A small image VAE, trained from scratch: encoder patch size [4, 4].
Rows from block 0 of the decoder of a small image VAE, named by matrix and row number. Rows with one number belong to one channel. Each number is 500 + 25 x the weight over its row's rms, rounded and kept within 0 to 999. All counts start at 0. Numbers have three digits each. After the name is the row's rms in percent of the matrix's.
Before each channel's rows are labels from the 100 images, of 14976, where the channel reaches its highest value: "peak at" is the part of the image that holds the peak. Only what is clearly more common there than usual is listed. The data: photos with spoken descriptions (Open Images, Localized Narratives). In brackets: how many of the 100, against the usual share in percent.
# convs1: 3x3 conv (decoder.mid.0.convs.1.weight, 64x64x3x3, each kernel summed), inputs 0-63
# convs2: expand pointwise conv (decoder.mid.0.convs.2.weight, 128x64x1x1, transposed), outputs 0-127

peak at: bottom left (38 vs 14.1)
convs1.3 065:507448489512485493486537507465512492516592495484458467517487510524490507549490532523543499534508505511490491504489492535476497518513527542520494492479547496511532487551515511508509503480493504
convs2.3 102:495511494499493531500459535485462559473509514492485499492488518505497524585473477504438544442495483472493535450491504495485497472494515515493502501491475501496446497491455521478534477515498500540487509509493540470505500515530506521499534475526536490461472486508532486489525504515546479507519501515527502504480540507498502524445539538505490518466514496511502464462504495542487460502500

peak at: bottom left (42 vs 14.1); bottom right (38 vs 14.1)
convs1.7 115:509508503519484495474488499498437468472481505497534461470505512517506489474486485531456501553463488487532504480470535485507527568486506524491479518490503526457486494553513492491475468509518481
convs2.7 101:507503486473487506494505489445475520491506526493499508479483531489482512495471462518504512474531491500570514614499504497488549464500484512492492487496493506493477543495473478529525490473507477513530502551496501506501468497501502505529474518513520490508533473494514469481483438521431479494519517463502498510484494496510499557488533514455518501516498503486500531567485518498477502480484

peak at: top left (39 vs 14.1); top centre (36 vs 9.4)
convs1.32 096:522538503489499550517500496487533469536538489507502556523491524506512521514498518521531549466521507522475522494515493530515497438485508482519539510526511448540508529494498502492508535477504540
convs2.32 112:495497521525522504496469508539511454500495476504475495490498504511476501503539499486505483450527513479482492458480482492495473529522524485516497527497475528438509487495521506493480505521482506463501516515496542447475526556485495520519578493450543512488478512503495529478530528534607555502480497513539502502519519507478500482486532514538487501503487494498500476490525523481514497501515

peak at: bottom right (58 vs 14.1)
convs1.27 098:494517495566519543526489489526546534504463527521538526510510523473517464456516504478507499510476509505502503511496453522505516527479503499478493514457511536446457498510481488456514487515483523
convs2.27 092:507505490534504470504506549492506414585505498476509494451512530472504489568527482510499497451494482506530490468501461497476471487477501516490491489499500504492446497483491520491482489518498497558510493443496460517545456432521508482533479504532495502514549504478475497518494517497455507480502538480488496490493495536499498507492488497543514463495510515488500512493492490502488507498478

peak at: bottom left (53 vs 14.1)
convs1.34 092:461483506545475449503507508533500534491524488479546519495474469504496497470522474533475479514485499498547497476498503501512472484505485491521523499496486551471549483580517514530495515522512512
convs2.34 097:502497513481501504488463478506499620439506502497491499559503492491497493473441530500506488468503540484448507439527519495499524477525509513516512482497546502551481483487500513511517537486515508491506503559499552512468491517501500511483499482511520488513508487525479513492541491505482442503517514500519501531492505480526500485495498501442507547513522460504495489493500491472492493499493

peak at: top right (53 vs 14.1); top left (33 vs 14.1)
convs1.38 101:479488501541501485477505491527547478514484465499466539507445485478501509476506451494503473459471489463480499513505475506477479477491512466515494490432469535479505500501482479439518482517493512
convs2.38 080:502502514500500488503482463465519457550489505497505495414449528520492508456475462500542507438490484505513486541511488501538504487542496501498497518510459511477497479524500517526495508460518534456484501499507517510504473548476499521531468524468521515521528499502508542476548521556527483501479514477500504521462490521527488503533536540503547474523527466486503497497501509518479478510497

peak at: bottom right (35 vs 14.1); bottom centre (31 vs 9.4)
convs1.11 107:495555490524484506522509493508506433509492526499511522426520511489529516516474520467471474521492496507481503519470475456480520567471472533490494507513463515488498522501510513521497473499538500
convs2.11 090:487508470525491490498569474460491492495509510478519491478506495525492498471478488490505506558511508499514498619520513501501509501510478509457488474501511489537494526495484446519524511495519497501491486468496460532511482461495505460466465520509493503488508481484490453517506485510465508488500455502472504497504488467518503516554464486444554483490503530498499531515495562501497517507478

peak at: top right (71 vs 14.1)
convs1.1 079:494508513516503524516492494448515468499543525534498541484512541488519501505493529472497515519486495480535506493537497519482532498484522502489542522452518456467484535461501496539527487436525478
convs2.1 090:498490506492517473484488512475510492467517473501515498463533513490535483449515485497526501460489513484493501540484483480493486521490491487495503473501488546490509477503581516516441495540471506535471494476506491545524493488484501512518521507456489500562528493476514479512471508570481485555518542493538495478499513526422497491510520472521515482463504497494495513458484514448502494492513

peak at: top right (77 vs 14.1)
convs1.25 090:507490527551516498527514502505497513532464495470476448459503482504522530492513418512476488479487506468459499528513501490510495505514477507480436475496491529457503467509480497459498506516510473
convs2.25 093:498490495508524520495469499425536523495506492490498504536504500512501507496451494509555479405533488508521582429485500492499478498472521502532487482497569471486509466505478507493452501473471492509507501498500516548488484552489508485499462510521500491524507497518477481497471494529544480491511523517462512495512523521479504528526527495491503483531466506501494486512486499484473502491486

peak at: bottom left (56 vs 14.1); bottom centre (25 vs 9.4)
convs1.42 074:493503517503520512490483515487502496499511498478495547438525446491547518507516553491484486516527475530505535502468471511490515509487465522522520541495505479505532566477525509461491513481543502
convs2.42 103:504499516511500506499503472501503560511516507499510498500478508488474501490501483515526501603472468493539528566500538502492551476547520504489512506499533470459508554510484500537483496524522470488494491496493454435482480495469493520495474490527484507483510461511494496503507490510474494462526478477525499534482511510511502514509496525421545510516515481499501527514552526490519481498485

peak at: top left (40 vs 14.1)
convs1.31 092:487524497519485477547497499483539435514527515492497532541490560468525502542509516507527469475515512510459486500510492480476493528488460529526538501508474498504521534487505513485531485465538481
convs2.31 107:487504488552502500505527562506459504512488493511508495466494471511480504551436472501491489486510507494519497512511498502497520468516500488480482501497478490522563499492480493527563492503533475516510482489494498525509486480519495496522501487434488497499473525458530499497546496509504546489485444527487510470458495467541501456520449549520470506563506508500509498479479518556519516512503

peak at: top left (51 vs 14.1)
convs1.18 083:455545502481497484526512495517544481496470515544521515521515447504481500517487476441476533504492484479517513480533533518538454484488476472469528500489523543489470492530506504483497523523479526
convs2.18 096:502500512512533508483491458525471469473493499493503510491501529529523472548482531489502500512515501479469458469481488495496445525501517477482438509499493527448475508451487496466480484497457505454507528496495504511456488558489492522464508496475549513478471502550527531522545513504542536500478526518492497484549526492481503486497504506558484512442487512500499485479548523502510487511504

peak at: top centre (34 vs 9.4); top right (33 vs 14.1)
convs1.59 094:522457488548524508486518524514493554509494511510503476495502478508502515481530496529479458489498521511469507496507511506498506468496542558484527504424520483507492484490508468426499517527502477
convs2.59 107:506496512471514520498488470511469443498502504487495500494497494505466492473542474508515489418542529513518541507477491492486510521556521514500493522496478525427502492511499532488490471486493511486503504541496501453438498532480489510544490493522493489538515495553467513519473453576529502476514533463486502515539507533480501494466516522510461509521500479499505486520537492499503495498496

peak at: bottom right (36 vs 14.1)
convs1.15 082:507527522472506485508511500525525457515476519486486494478528464478500503476527451532478480516514495450465521515497562541548473515502501484474514487500502487488491464480513519466442509537498521
convs2.15 117:503495508491527491490511473498533441483501510497531498503475510519536490475469542509573493462531504504511463538490485499499544494516493505485517496500505520511512468480518493461450509500500528461550533546505502514507477534484508539498480527499462511506484531527506504514477482478533484494476530461439502504492454467461497546530536467469479487550477497498491526548503527519490489504509

peak at: top left (37 vs 14.1); top centre (31 vs 9.4)
convs1.48 064:487429518524489513511506532480504541523539525553522523459527485515498457520499527526494517539527473490470506482533522535501492529505504512510509524512499497540497511468511534519469517507487544
convs2.48 126:512503494460516501492507475544479487462512498492531503456540515513542486519502491503476533536491534488487428522461485485503489511536502498431512505500435501467475490502493510451504503473495534494492518504497434468517490533485492556507503502493515491513491507510501506463499507494579519503488536505545489509549521508514503491468495522487537483520497476496503500452517539511479519517487

peak at: bottom left (75 vs 14.1)
convs1.54 081:486514515451481494529522492513487492508507497531466481545496473481485484523516502482448520532512469517507509516525470506540512497476458479497478489582509538502526486508547479541491494506505534
convs2.54 112:502503482524469514492516541493490603487501513508494502566514493528527493489520498473467501599468464486517503535526537499513526529476487484490489511497534483524506540505445486514513491525479472488469516490498486475508521500519503485453476486511504486465479515499532496478456496463533521489505465546469506519486539444496504521492491504489501509493520516518497516483496506512492479504490

peak at: bottom centre (50 vs 9.4)
convs1.45 083:472447495533474513508529513502484532514501508523494461483490522502512505504514504558519521517473521506501483479545500487536505594492507524482499500487528548473495468450508498494500485528502489
convs2.45 109:505494461514510505496508482404477530486507498469490502480508503482492500455446474507483509460513540491523500633494520481493512487475495514472499504496499520487506524487503492502468504455518523533459524498499485524496480511494492492541488504506504507513531463510545459516476486498476494514517465496497503467510485488459504534492519503447531491507487509513502522496478532525488475500494

peak at: bottom left (53 vs 14.1)
convs1.39 076:478539499528483500548471491506519486496445507506518451513552486492512527521492504502486508535458511494484516506533459508496491509508450456476515503531558525459502483480514493539504522504479479
convs2.39 091:501500503488500504488498476487518504412497488492496511505496482490541491571455511491476528597506481462472497470480507497504488464457521487496472483495545512537488551459496483484483494493485477518503522444492455509498487489506507500471526493502483512481499487508537451517505512481454519493505536538525497474535511516486503477514504477532509503428481511512500477510485510488506485503497

peak at: bottom left (45 vs 14.1); top left (40 vs 14.1)
convs1.10 101:478575510470481465486493503475517425526514501483480524448480508472516493520512521467471490502486488486479522537480499487477485478495490538490482499516485452519517517517549506476496483478523487
convs2.10 099:495503504482508483492488529517479519509515511501521504454527502501510517534433504507523516480455459491516517471520499504487554478592505491478471501497519466508481504494468497514543478527484517462512481496499469480527450505508509522434434490479494513497466500518530557483493490524538483502516536500473504518438506486523501477517455534482521497519507513497496484471516526506489521514505

peak at: bottom centre (34 vs 9.4); bottom left (34 vs 14.1)
convs1.58 086:518476508449502492478533514513487507522524506519536482499488538544500496498513493526519548527517471549496506484495527504517501561518584506519516500535513517520532455515492514505502505475479509
convs2.58 122:508505504517494554499519526506490482445506512503480505517490505518501505504492496507457500527542470490529481577496509492481523516477510493481472516500463511486481518508503491495566481519478456468501503549496503450507496505537500505528509500464515479445496445481526469504460443505530522517510502498500497494527507461526501550463541498499503537445525535493502481551522481509475517494503

peak at: top left (98 vs 14.1)
convs1.57 079:443502507521475498533493512526507444475498484536525551480529505486519488496489497471489450481528512481472476483505482496443477479486519485508509487485513457482490516499529497535500496523528435
convs2.57 086:494495513485522508489490467535451528517492487499494515462525504458490510545468498511510496475501529478482538393479471497499513484580525470502479507498510518455490522474490498523517499473517506485550492506494500509462477550495499520451456487496518509517489512520473535475528469512490481505519520524497503468491501543508506449505480519527486518548478469487503482489521490495512538503505

peak at: bottom left (36 vs 14.1)
convs1.35 087:533506502486511510495527502514515430504529497480463511507515482505485527512526535451540497493537514525418508537488488543509490491500492508491496494534509471543516514538527485492520511463508510
convs2.35 096:500507513520490539490507498494508486450516512482496497461448488530513516602472513510455518508497468491445511469504505498492495468487515503487509497493510474554500529478493484496535487559535493530471497441492491455483500495506503522469512490512500509483491483492498447526496486483558522480509470526541498469486527512494500536514528501503530518452498490520500446510529525498504480517509

peak at: bottom right (39 vs 14.1)
convs1.6 074:492522528499497501497496484541505544503460511448523458441498501479491479468493468541465491529545498498563518500505541513523529494523496496538510483506487498525542499528506499537507503476514514
convs2.6 100:513498511473493509496454449493527547454507499488503496534500470522505508556493505489513502586494475516500516464507518504495479482437507511473511492495523467536522480534485527518520470509452480466514477497493515434496472499492497505487516495531481488489467475510498480515481500453493493518474509522511499546501474534510501511507552485576500481431497494507500481499511512476517501493479

peak at: top right (53 vs 14.1)
convs1.22 069:522563502488513507523488489513532490492520500468475474451503462492491538520505520460476469509466507529497514513507496503500528468467495540490463492487524505464524500516537447472458482538529512
convs2.22 112:499498521453470466484480496443493475493493484501521505492485470517533494480557518486527511496523510490485520512499447476521469492496512492457521473489474511550536467508497513533526480487513530477510506491502503531493461525464505556518527503508496500523511515520446491542510466492422431517475570536505505496489540525476499506517503479519474493454510497497493496486480500481498493507502

peak at: bottom right (35 vs 14.1); middle right (27 vs 9.4)
convs1.24 065:526479496513524512474500501504511544506491525507514477545531545510514452476511470513503506495463535492493497490532515521530515497507533478514508484544536493531448460475460467516520513520477552
convs2.24 115:507499506515481489493495527477494427505499487490479492500475520522533501553523487492489500534491463525504448475476487492478518507454495493495477502496460511502517483513538526457496469504485490541518513494496497479520502455516496495541561503526486523490498494469565512537472532505459526503492498506497496497507455507504497496476554508592450498461495508506501475514538477513509458501510

peak at: top left (53 vs 14.1); top right (32 vs 14.1)
convs1.28 130:481544507537506513526511490503525538463503498498528540543490483468474499479505560441481518486521497464475491517525486531514484421483479453497500518505486507525480509529495501496495507507489489
convs2.28 100:490498507532499494502499526550515501487498486504482497530518475493487495503528499478522527487479522497429517377511491513524489558501507489523506519499516511498496478497505513506466488506464524482483491470504544488489551513493500493443498493498485502506495553519482509481513515476582532492507484525488500476515510512500499465507470482554478497496529475507493481429496481497511492512513

peak at: top left (35 vs 14.1); top centre (31 vs 9.4)
convs1.21 078:475518493569518500514523479516535524501504486493490535515501458488494524506541506502481513492483502487484481493531457526523463440486467450527551541469523501495495509474484485492508528534495486
convs2.21 104:489498504496504471501478467509518486524502485510515491472470450493501496451468503494539526467464509497441447490492499499537505494515488491502529504507496497492516475507551509499454518491496577491427501447507472506514523537485498520477497508510476526535499513518526521517536564484536512491515465495480501501464498496474497474525486516527513487523534449509494509436486499515496469530519

peak at: top left (33 vs 14.1)
convs1.8 090:515471513503490492493517496526510570512517475473515445530480497525509485514452459484495524530485500494491512480511535501520524512520504455516497486494509529463527428527487477479517508456482514
convs2.8 091:503498511497501531495470495499542532450497488496475493552503473500513508505498471491489508593504471491474525424479510493492492497493529477509487515494506463452530525544505511491469484475473455486509503520491519444497502526479509485488481492507491493492500467488472488475476490544539509494503499521567499510521555543497501527490540501558524514449498497490503470512517489480479489493495

peak at: top left (33 vs 14.1)
convs1.30 086:506473500520488508472518498529516568514515501481532501547506517541489529493471510542519532486489515534529476480518474537511512476517536506520500490511498539538502467560492496532518529530481525
convs2.30 096:509501511479488519493465497500479499463500487476473502544534478518501495530547503483466497515511547497428495418492474499489467523456520482473502502498491512481516514491513498489535513458505506515487501505498513466468522517496496513470559483537513507521510476522470499521479525455487522515503469555510499475562506517489504483479511464582488512445509481513500485493523486504520477501497

peak at: bottom left (58 vs 14.1)
convs1.56 076:470510533513499479463518503521493502505488481480484488496471466486509501489556494509470464516501514499491524534467450497496484498536452573479462512510458490506509519510534506464490520499540460
convs2.56 095:500499505474493472489500570506478530541510502486499496496534502485512494545461491521499513488451504495534531444526493510498552466548501503533497506493571497501492543487476500500534491503520494518494508496494426462520468458501504494463438484535477502512518502533500540537490490498457478454534516482495505514448498517512498489484459523470512517512495495512498510476536486497497491515502

peak at: bottom left (74 vs 14.1)
convs1.47 124:498454504529480498504520500525504548500484496493552493519498487479515495491555466509505477520502515474506486476492506492512428528502461486508485472541487525435504486545494457500486473521475513
convs2.47 096:508486492499467514505512472492526585451517509523508514564453480520507506463448509517498470541499471503471495507536549533499537475495498494531500508499502475543543499513471491502505496495523477494485476545496534519458515510479501499510472498501487505523507527483516514460531488514505490489494489507503505495495508465539491466507486539486436513596483467516497491513487481508498506497494

peak at: bottom centre (25 vs 9.4)
convs1.19 105:520499489540501506513497510494463415488477500511509517439527509539512526484445505490513488533521516455479514484492520492506474516496527519520495510444532491461486505486495523543501495520518498
convs2.19 080:511497511435521539492448389473504487474512496485504507496493487460475495510457516517497514498547467494497558550462469494484478507497518511508509499496488526445494499506534501480493496509455501500492495496497524511456473523492492538460516504525486501493488472534518471512512511499486462516520489487514499480545511544476505523484552490495479475441481504495502463499517526494498513497500

peak at: bottom right (38 vs 14.1); middle right (28 vs 9.4)
convs1.43 098:501533480509529499499509493493484477487486493477548496538498553492502470495484481566523491496503483488537488466481437487559497517505536486502512502475503548518480441487491523475500514511490479
convs2.43 098:500495491519488505508503501484535486464495508503504498565456514529512515426525511505529457506519489522468475543522518512517484517449458514516488503499486524557552457511546510491467477527472480501504468519504556536491508467497511476538524504513461500516511524477504496516480507522472504535478500496489499475495497462476494503512536481530411462527501493506491523506504487479501501502512

peak at: bottom left (43 vs 14.1)
convs1.46 083:514512498439490528474481506472488510519527507485477501503484516553488519516472509513535537545526523494551490480504520508520520455497489479489487497553511489497477495519517504523512513513500588
convs2.46 100:503491507469507500484463493487491535492508482497495500540533478523520482471522519503473512623485477480501471525477507497491453491502515487525510506491525516443535536502502480481490482518504447503486510516492458496472510511494497517438518493505499513513499476523513494533486550501441515496512488510512497482496536514462502494479481485533504494450491550508501506453551505484515460502495

peak at: top left (84 vs 14.1)
convs1.37 087:496546508461484511491504508503524500526509518502460557435502524517503474517468509488526515491499501508503518530494518489449555488514529532517474499495504483546525550499498522522551520481522510
convs2.37 094:495500495498533510494520513523467548526513482474481495484557516504478504531475482500485480464467538494497575439485513494471447522513520508475467500497515507452484476497500525501523503515503467536513483522495522438488495446496497483472488490462542502524476459491472510505479501535503486511533492487485497511506504524505505467512482504479559513463502508496504485461575529470516520502503

peak at: top left (47 vs 14.1)
convs1.5 089:506528533476485504518512490473521489529528514491457524551482508491491505513505538540515522519521508521495503508529500528518514446503479463505533490565496480557503511515482510553510535482502536
convs2.5 110:507503499486498501490452507523499546486507489496486489525520508524528489492470515486487507541463517504446436447476509491498507514483500480507506497497510504506525479520526505472457505515480508508481508491498499491520541503502497521452558495491474518478467510497565513502451604482545552499506474530536497485466502496492502480464513505543494494462503485517499499476551513505509470517509