{
  "model": "image VAE",
  "downsampling_factor": 4,
  "encoder_arch": "vit",
  "encoder_norm": "layernorm",
  "encoder_mlp_ratio": 4,
  "encoder_fused_qkv": true,
  "encoder_bias": "none",
  "encoder_qk_norm": true,
  "encoder_patch_size": [4, 4],
  "encoder_conv_stem": false,
  "decoder_widths": [64, 64, 128],
  "kl_weight": 0.001,
  "init": "torch_default",
  "optimizer": "adamw"
}
Rows from block 9 of the encoder of a small image VAE, named by matrix and row number. Rows with one number belong to one neuron. Each number is 128 + 24 x the weight over its row's rms, rounded and kept within 0 to 255. All counts start at 0. Numbers have three digits each.
Before each neuron's rows are labels from the 100 images, of 14976, where the neuron reaches its highest value: "responds to" is what is common among them. Only what is clearly more common there than usual is listed. The data: photos with spoken descriptions (Open Images, Localized Narratives).
# fc1: MLP up (encoder.blocks.9.mlp.fc1.weight, 1280x320), inputs 0-106
# fc2: MLP down (encoder.blocks.9.mlp.fc2.weight, 320x1280, transposed), outputs 0-106

responds to: text has "man"
fc1.235:130156140150089071087082152151108140112114158114102144152129142120137120158128097122082138048130128162089139112130138148146126111134134169084138144180172165129124132115135119108153120113129072141111101107160089141143137139090107131110131151130121128141127117114053147137129136119141106144134096099131119115150133148159097
fc2.235:115108157154154225144146135138132106112113127093141124102116141152123146129142134148130108251130133128141138121116129130135143152154088069148129075119117118143126126134126147129120137119165184141121157128097147127146142110158105110117089142148128106132128144089236144141132123116147137130108121111122123108135119097118157

responds to: text has "white"
fc1.626:137132123176147171184125130142124146115110132111106137134141143118121116118101118139140133142110151140161112150128155122147103120117111089143099149101136103112140128118153081153138116132119106114137101112097128182098108142141133089133150118094145130097142128130115140141121148115142129087095125123133168090100159100180161
fc2.626:110127112145116168134118128137152142117124139115137137116136128164155112113095120117094108113119129119085176147093162134135126138140170112144138128147129123115133114145118103136135117117138088051133166116076119116124125131125172060136111101102123166133101113109167166116108154165133139106120111140150135153129110144155120

responds to: text has "trees"
fc1.39:125169139111125144131144102124113157113151140081153156080136103097143147132125131103123147106141130170124101137167134136141119137129129145108120105137144152137128134150149179104128131122160132148141084147146108122108108154147129154142113121116134116136138114118104111113149097159148102122108131108115144129101134152112155
fc2.39:111111122158108187106134133119108101128149122104152098172111112164118138115154151136188124145145121136115161125080167135105166113146134122123134121142132104139118135149118085128123141146097108142120148140125138150144143123143140122090109123106138145130125153130151164108127125107144142121071115137137153111117107112114142

responds to: text has "holding"
fc1.729:115110125109131111120100152135158090074141129129157124142120103106094182100175133149171124161138109144141154146153110128143137137111094110135118160172130158093132107126120113099157139154109160092140127142146101102125146123143161158139153075133144109111131108155098175100109108129124135101104110173196115187131134136089122
fc2.729:133143134090128081132124105114119138144091112103110133136133129109114089121057115104144141087109121129129110114097104124133109138128092158132111147106136156168128108107137126150124114120152141159130074110132117112107122121112150139122138132144123159128128153143140118159110131089138127144168128144109113079135150112165135

responds to: text has "white"
fc1.204:095100150160124152150120148125089108110116112120169117139142114133123118133151092116107156095152164113122141125155172152143144145108177075121123053117132117110150131125118071116143126115113141118158133122111106175099109132166144083096127092118161137132128130128155162129102152140226111130105084135119143103121115079114133
fc2.204:097108137120152128100165135129124099123174133172144082171091122131120147100153147140100118099129097153097177090123084116105173115117123117063141130131124122124109131140142140141125137140099163085109117143148139099147155149121096170121121121108108139123126166133154146107167106111131137148072125130110162128138106168098163

responds to: text has "man"
fc1.446:117132139109125142120122149142124146135117135117137120168105093124114111080117114136128144241162154140161134162087130113122134155098057133175109130105098094146112125147099136121137158138130131132104155112108133130130098113121101086096160112117141092161121141124160150085102135110146139083145127141182127135100138147091143
fc2.446:129138113086143076124110121130136132115111113165108137121120132109116144142123112108096119035115107122108093120152128123129103114114154114100135167152132166102131132111133100123112119113126121142129112127121125122102124142126138185164125114133118149109143122147071116209127111161106116133167141132129111065130142139132114

responds to: text has "holding"
fc1.461:133091142146110120071155160164123108134133157148115088134150142144094124101146103125114113222160155095163149156038118109133122130128127072188096103127116144126122147165121148112103141098080114100140134107105137133100103116138141100087161140151109124115105139138166175132103112099097140099114132154179161151141109128106123
fc2.461:148155126081131106150112113131138149133106111160111143142122137109114116160082115114133131049137112124112064114162104122136092124114125166091116113116132124170132127116142121123130117125140123172135150110120116130103114117129142157147140140126108145116127137158075096168118129096110118143176134135107111040145164136149123

responds to: text has "red"
fc1.493:117074150142130084131154137126120111112134146129110108144118092112127139111131119129150161075149131141081142145130131127127117185108120075092114068138117154115120130122132121093141149148083123130119137161135137129179119155134088077114130133090127140152164109171159142128130160133190123134125135102109145172112141115096140
fc2.493:131139112153124172135113112128141141146118124155144146101141151150151086128116124136107096168116140124155116145150161130129132101150211141149150196117139103127132133140130078126117111084157145099135140097121124137075114117131151156143110107141139113132112149131102123130114125133098141116096106166162149136121118157173115

responds to: text has "man"
fc1.202:127123070137114074142104146147101103150118113106088116159149145142135114103127115116194117194147134142105107140106168123091110175123090148112100160201168143141152154139138138135141119122130125073150116132152131161117137100140136141153138137147141141126104176124154137113153123067126111082152148150136105134138127103114094
fc2.202:148143137121134223150155124142123138126134141096134122181117127130129141117157127136078110051124108126160121125118087123145147079134173133116139057094112154123118133120112107150138134114116124190121104135117132120131124122122147134108138129106105106108122132110111151129117114241119141134126124133082124142138144128164153

responds to: text has "white"
fc1.567:145117095120141083109090113156120141199117104121090156115151129153116107143102118127130101121141117141085134122131150128120099122143141181104140156127178067107134080139154110120113125082087137116123066114095124128089117130128088128128108151132112130120140176109149123152134109106157166121149112118126108152149145143110139
fc2.567:143099111147136227149140127172111104140118124136139103088109148156141148099138139131164131157139127132139154106123105129124166154128186150149124091123128087124121115132120080133096147142118132096129193138130137119137147109113119126131105156085122113127158155123146153120146109092121136088097132126096130107143130136152168

responds to: text has "man"
fc1.638:085136140152146144113159114102111127146160107156160094153154149145136131134168137139166125107175146134120152092159156122139138168136156121137155122134127150132128110117144124113145123132097167130146159138175130151111158103157152123124125140145147117162116108162162162107114125123141130157107118110140145156099091096113097
fc2.638:113128107126107156110122126122137101146131139169155129121112139181148119108133132128143091122100125131106146154120134124097153119176168157118165167119151071150118158158116080144113123103164144107120104118136136097108120142123143156105093090136122150149131170130108122149135116099107157117144111183149111115158123192144134

responds to: text has "black"
fc1.504:129126157129126108136109148096160143077135097144116120154119133115134175119132151123169136102104140160124102139143140157154129142145152156116116101155103128112099163147110135100102152097163164130107112120142151145107165139163136124136099152119154116139139096078087159103098132156155129115092159121138148129136130106138121
fc2.504:128116115127149158103123108092108106129104094082118111139105107143109099131116129116131123140109131118100123106069118124124140150139077118128131228122143113143124128116110108124116138127116144207117141133103137133133131136146119168124116117170145170115125174154162161172144120077165111145115148123115124109132143111097129

responds to: text has "man"
fc1.682:137083103140139102124126096161104117127161080111109098146115113119123160154096148135174111114145122111093158129174116097143127165122122142097135109126157139143131136140120129122160128133086087106156149137131112114133156091153161145131149123132126123111149110120132104168142131079146144131102104119135115155152119136103079
fc2.682:145146139137126198133145130142127141122101154084121135148116125130131129138194131117082122166113124124174114120111118126121138123143194127173126106173119133123127133131127111149126113101159181192125138131132137130125133120112138140127126129150142167139129145108149168179133122132103139082126128140111121118139146107144168

responds to: text has "table"
fc1.89:107121122146100096099093140125097126093119114171116088137113125132083130127160119122134127146133119113139172138126122115143124109147163119073127120149159098117126126152117106102146146175125108094123147141099121128142136110126130143127140105107114107115153107110167143105140134125141139089125108174114127157135147126036141
fc2.89:135127119106133139161123132113091134098085143158115110129122125083123068099162116105171135158112123128178109147117094127136121084117173113147107137096159118135125105135134070143143108139121115159124183139124113104121111066082135119127156134059118112100153131159093125141107144161116144091165151164081106135156147144145130

responds to: text has "black"
fc1.329:127137069147183125141139105121125114147122122122101152129158132158116124192114100109138122054102127126120110150188164113114097115170119181066159112107136107122094088144165122129105149136145142162120139104118115128144159136131164108128124124110149156102150111131092147167088089133125146111150125106088095150095175097124124
fc2.329:135116157170120114108147127108111118101117120120155112116112124144124113094142140135130124206122132134120171110100119130134161142138103064171137121134115111125121122112116139117119152111161114070120164119133135117142137125136091135127121110160136114149144144142172149086137108115146125116097131112142145168130110129075142

responds to: text has "man"
fc1.708:127125140112087095074155151101123127149135123114105094162152167101127115086126119093142111176106137159181134112046151145090149123112087100200154187151148147123121115141107119115142112121112120110111158117101106161146121156102147089166161147112120109154094155135143131108107130102156109113151155114135123150124116120117129
fc2.708:136121139100157255148137125156106123132116112125117120154125120139114109153096121143111128049118108130117085133148132126131125146121177152074110035089132158138125133112124116143121110116119142143124066111118126116135124132120164136111109128102101134090140154128150142182142131194137128172142130126128117110140147136190138

responds to: text has "man"
fc1.272:087120140141142123102139126093103135113163106157146113156145141129122127136167130132158127063163133129119178094157144124153123174119144107085135061134121164140141122109131117118154115169101156152138145133150133151155139131157118127111135130130158129161141107147155154129111117106152127168114111099109147162101100098131117
fc2.272:131131110152090149136101118147159100124112145118115151137105123150145125093097126114100112132073139132109114186092120126103130102156177151131140163136158098149127161158129089130117123109162116108129119124094130119108109153101140117118107099132132139137113156106099110179134145133117149122107135188140138127135156163132131

responds to: text has "white"
fc1.353:113104112103142162127142100154121127142129088110112170114148140127123141163093125149198146123159123131082099143138160148099122123121109180102137135161124163133114132096133104156113148168137111120171142133132127140134142112168169158151109137106158155112119173163143110161129138079169143144096102133108097063138099128126156
fc2.353:148133135152135160096144132121126138111147136092134132113117123147137127088165133127067107127115129139138158132090106131143151066124192095186148154116110126106114118142118149129140142113119107109120083143142123124135119163117112117085152107118118114141133103125102152065126126197136146108115138124121142164135110155132108

responds to: text has "white"
fc1.701:138131129183139172189103155137131142132113130122101154127154147131102171165139107109115165099128172132126123128151152138109100130126137087110103136152106107118152118133157080126131151133086133128179127152123108175112116145148167073157140138140184133135115126148114161130082143157143123129105131116137159122088142075139095
fc2.701:125121148119123154110148127087126114114148138184143114156093116156132153110152133124091110056117107145095165128100123121104143135150149102109146130124120094155117135160133103141139123139164143101118115133128133106131143181136124135122105085134109148145118167146160148137134094100151144127106125130153140123134116164107137

responds to: text has "man"
fc1.564:124110121133081079139129114129138073108147112143096163148139147087147177152123159095145156145158100140085132121181161149114111118101113159081124153179135152113096141158100104129174136117115165075096133140130154101113131125159127137160192131114134135122178089141111122121129119123120123132124153125121099143157098089088101
fc2.564:123115152151153231129149122127120129139115141060125113174117118145125106130139132136097117146117126128180126128061104127125161134148160125148129047109111137134123128114114136145129118107125149205119156133105135125145126112115166140102117136138111139105113157094181144191128135196116142148096117149102126146134143113157185

responds to: text has "man"
fc1.203:141097096149145098141086100147135140144152091126083092143140144110130145111102093160199153147112148128090107096219125133140129142152117165080152135145155136146120156123148139155135113156138091121108140119124123105102145096130121144140092145149131136112153147079135135139127118086163131102147101177115157117125156150125092
fc2.203:144138142149134179126132119128135132117142145017128134144115123130136141103162132115104113108113126124152127119079060123122146098151187096127146123154123128124119127133109103147137137136108142174118104137130139129132131122108126145119142124104127117119133124107069155112125106186132128091126139131110132145134125119138132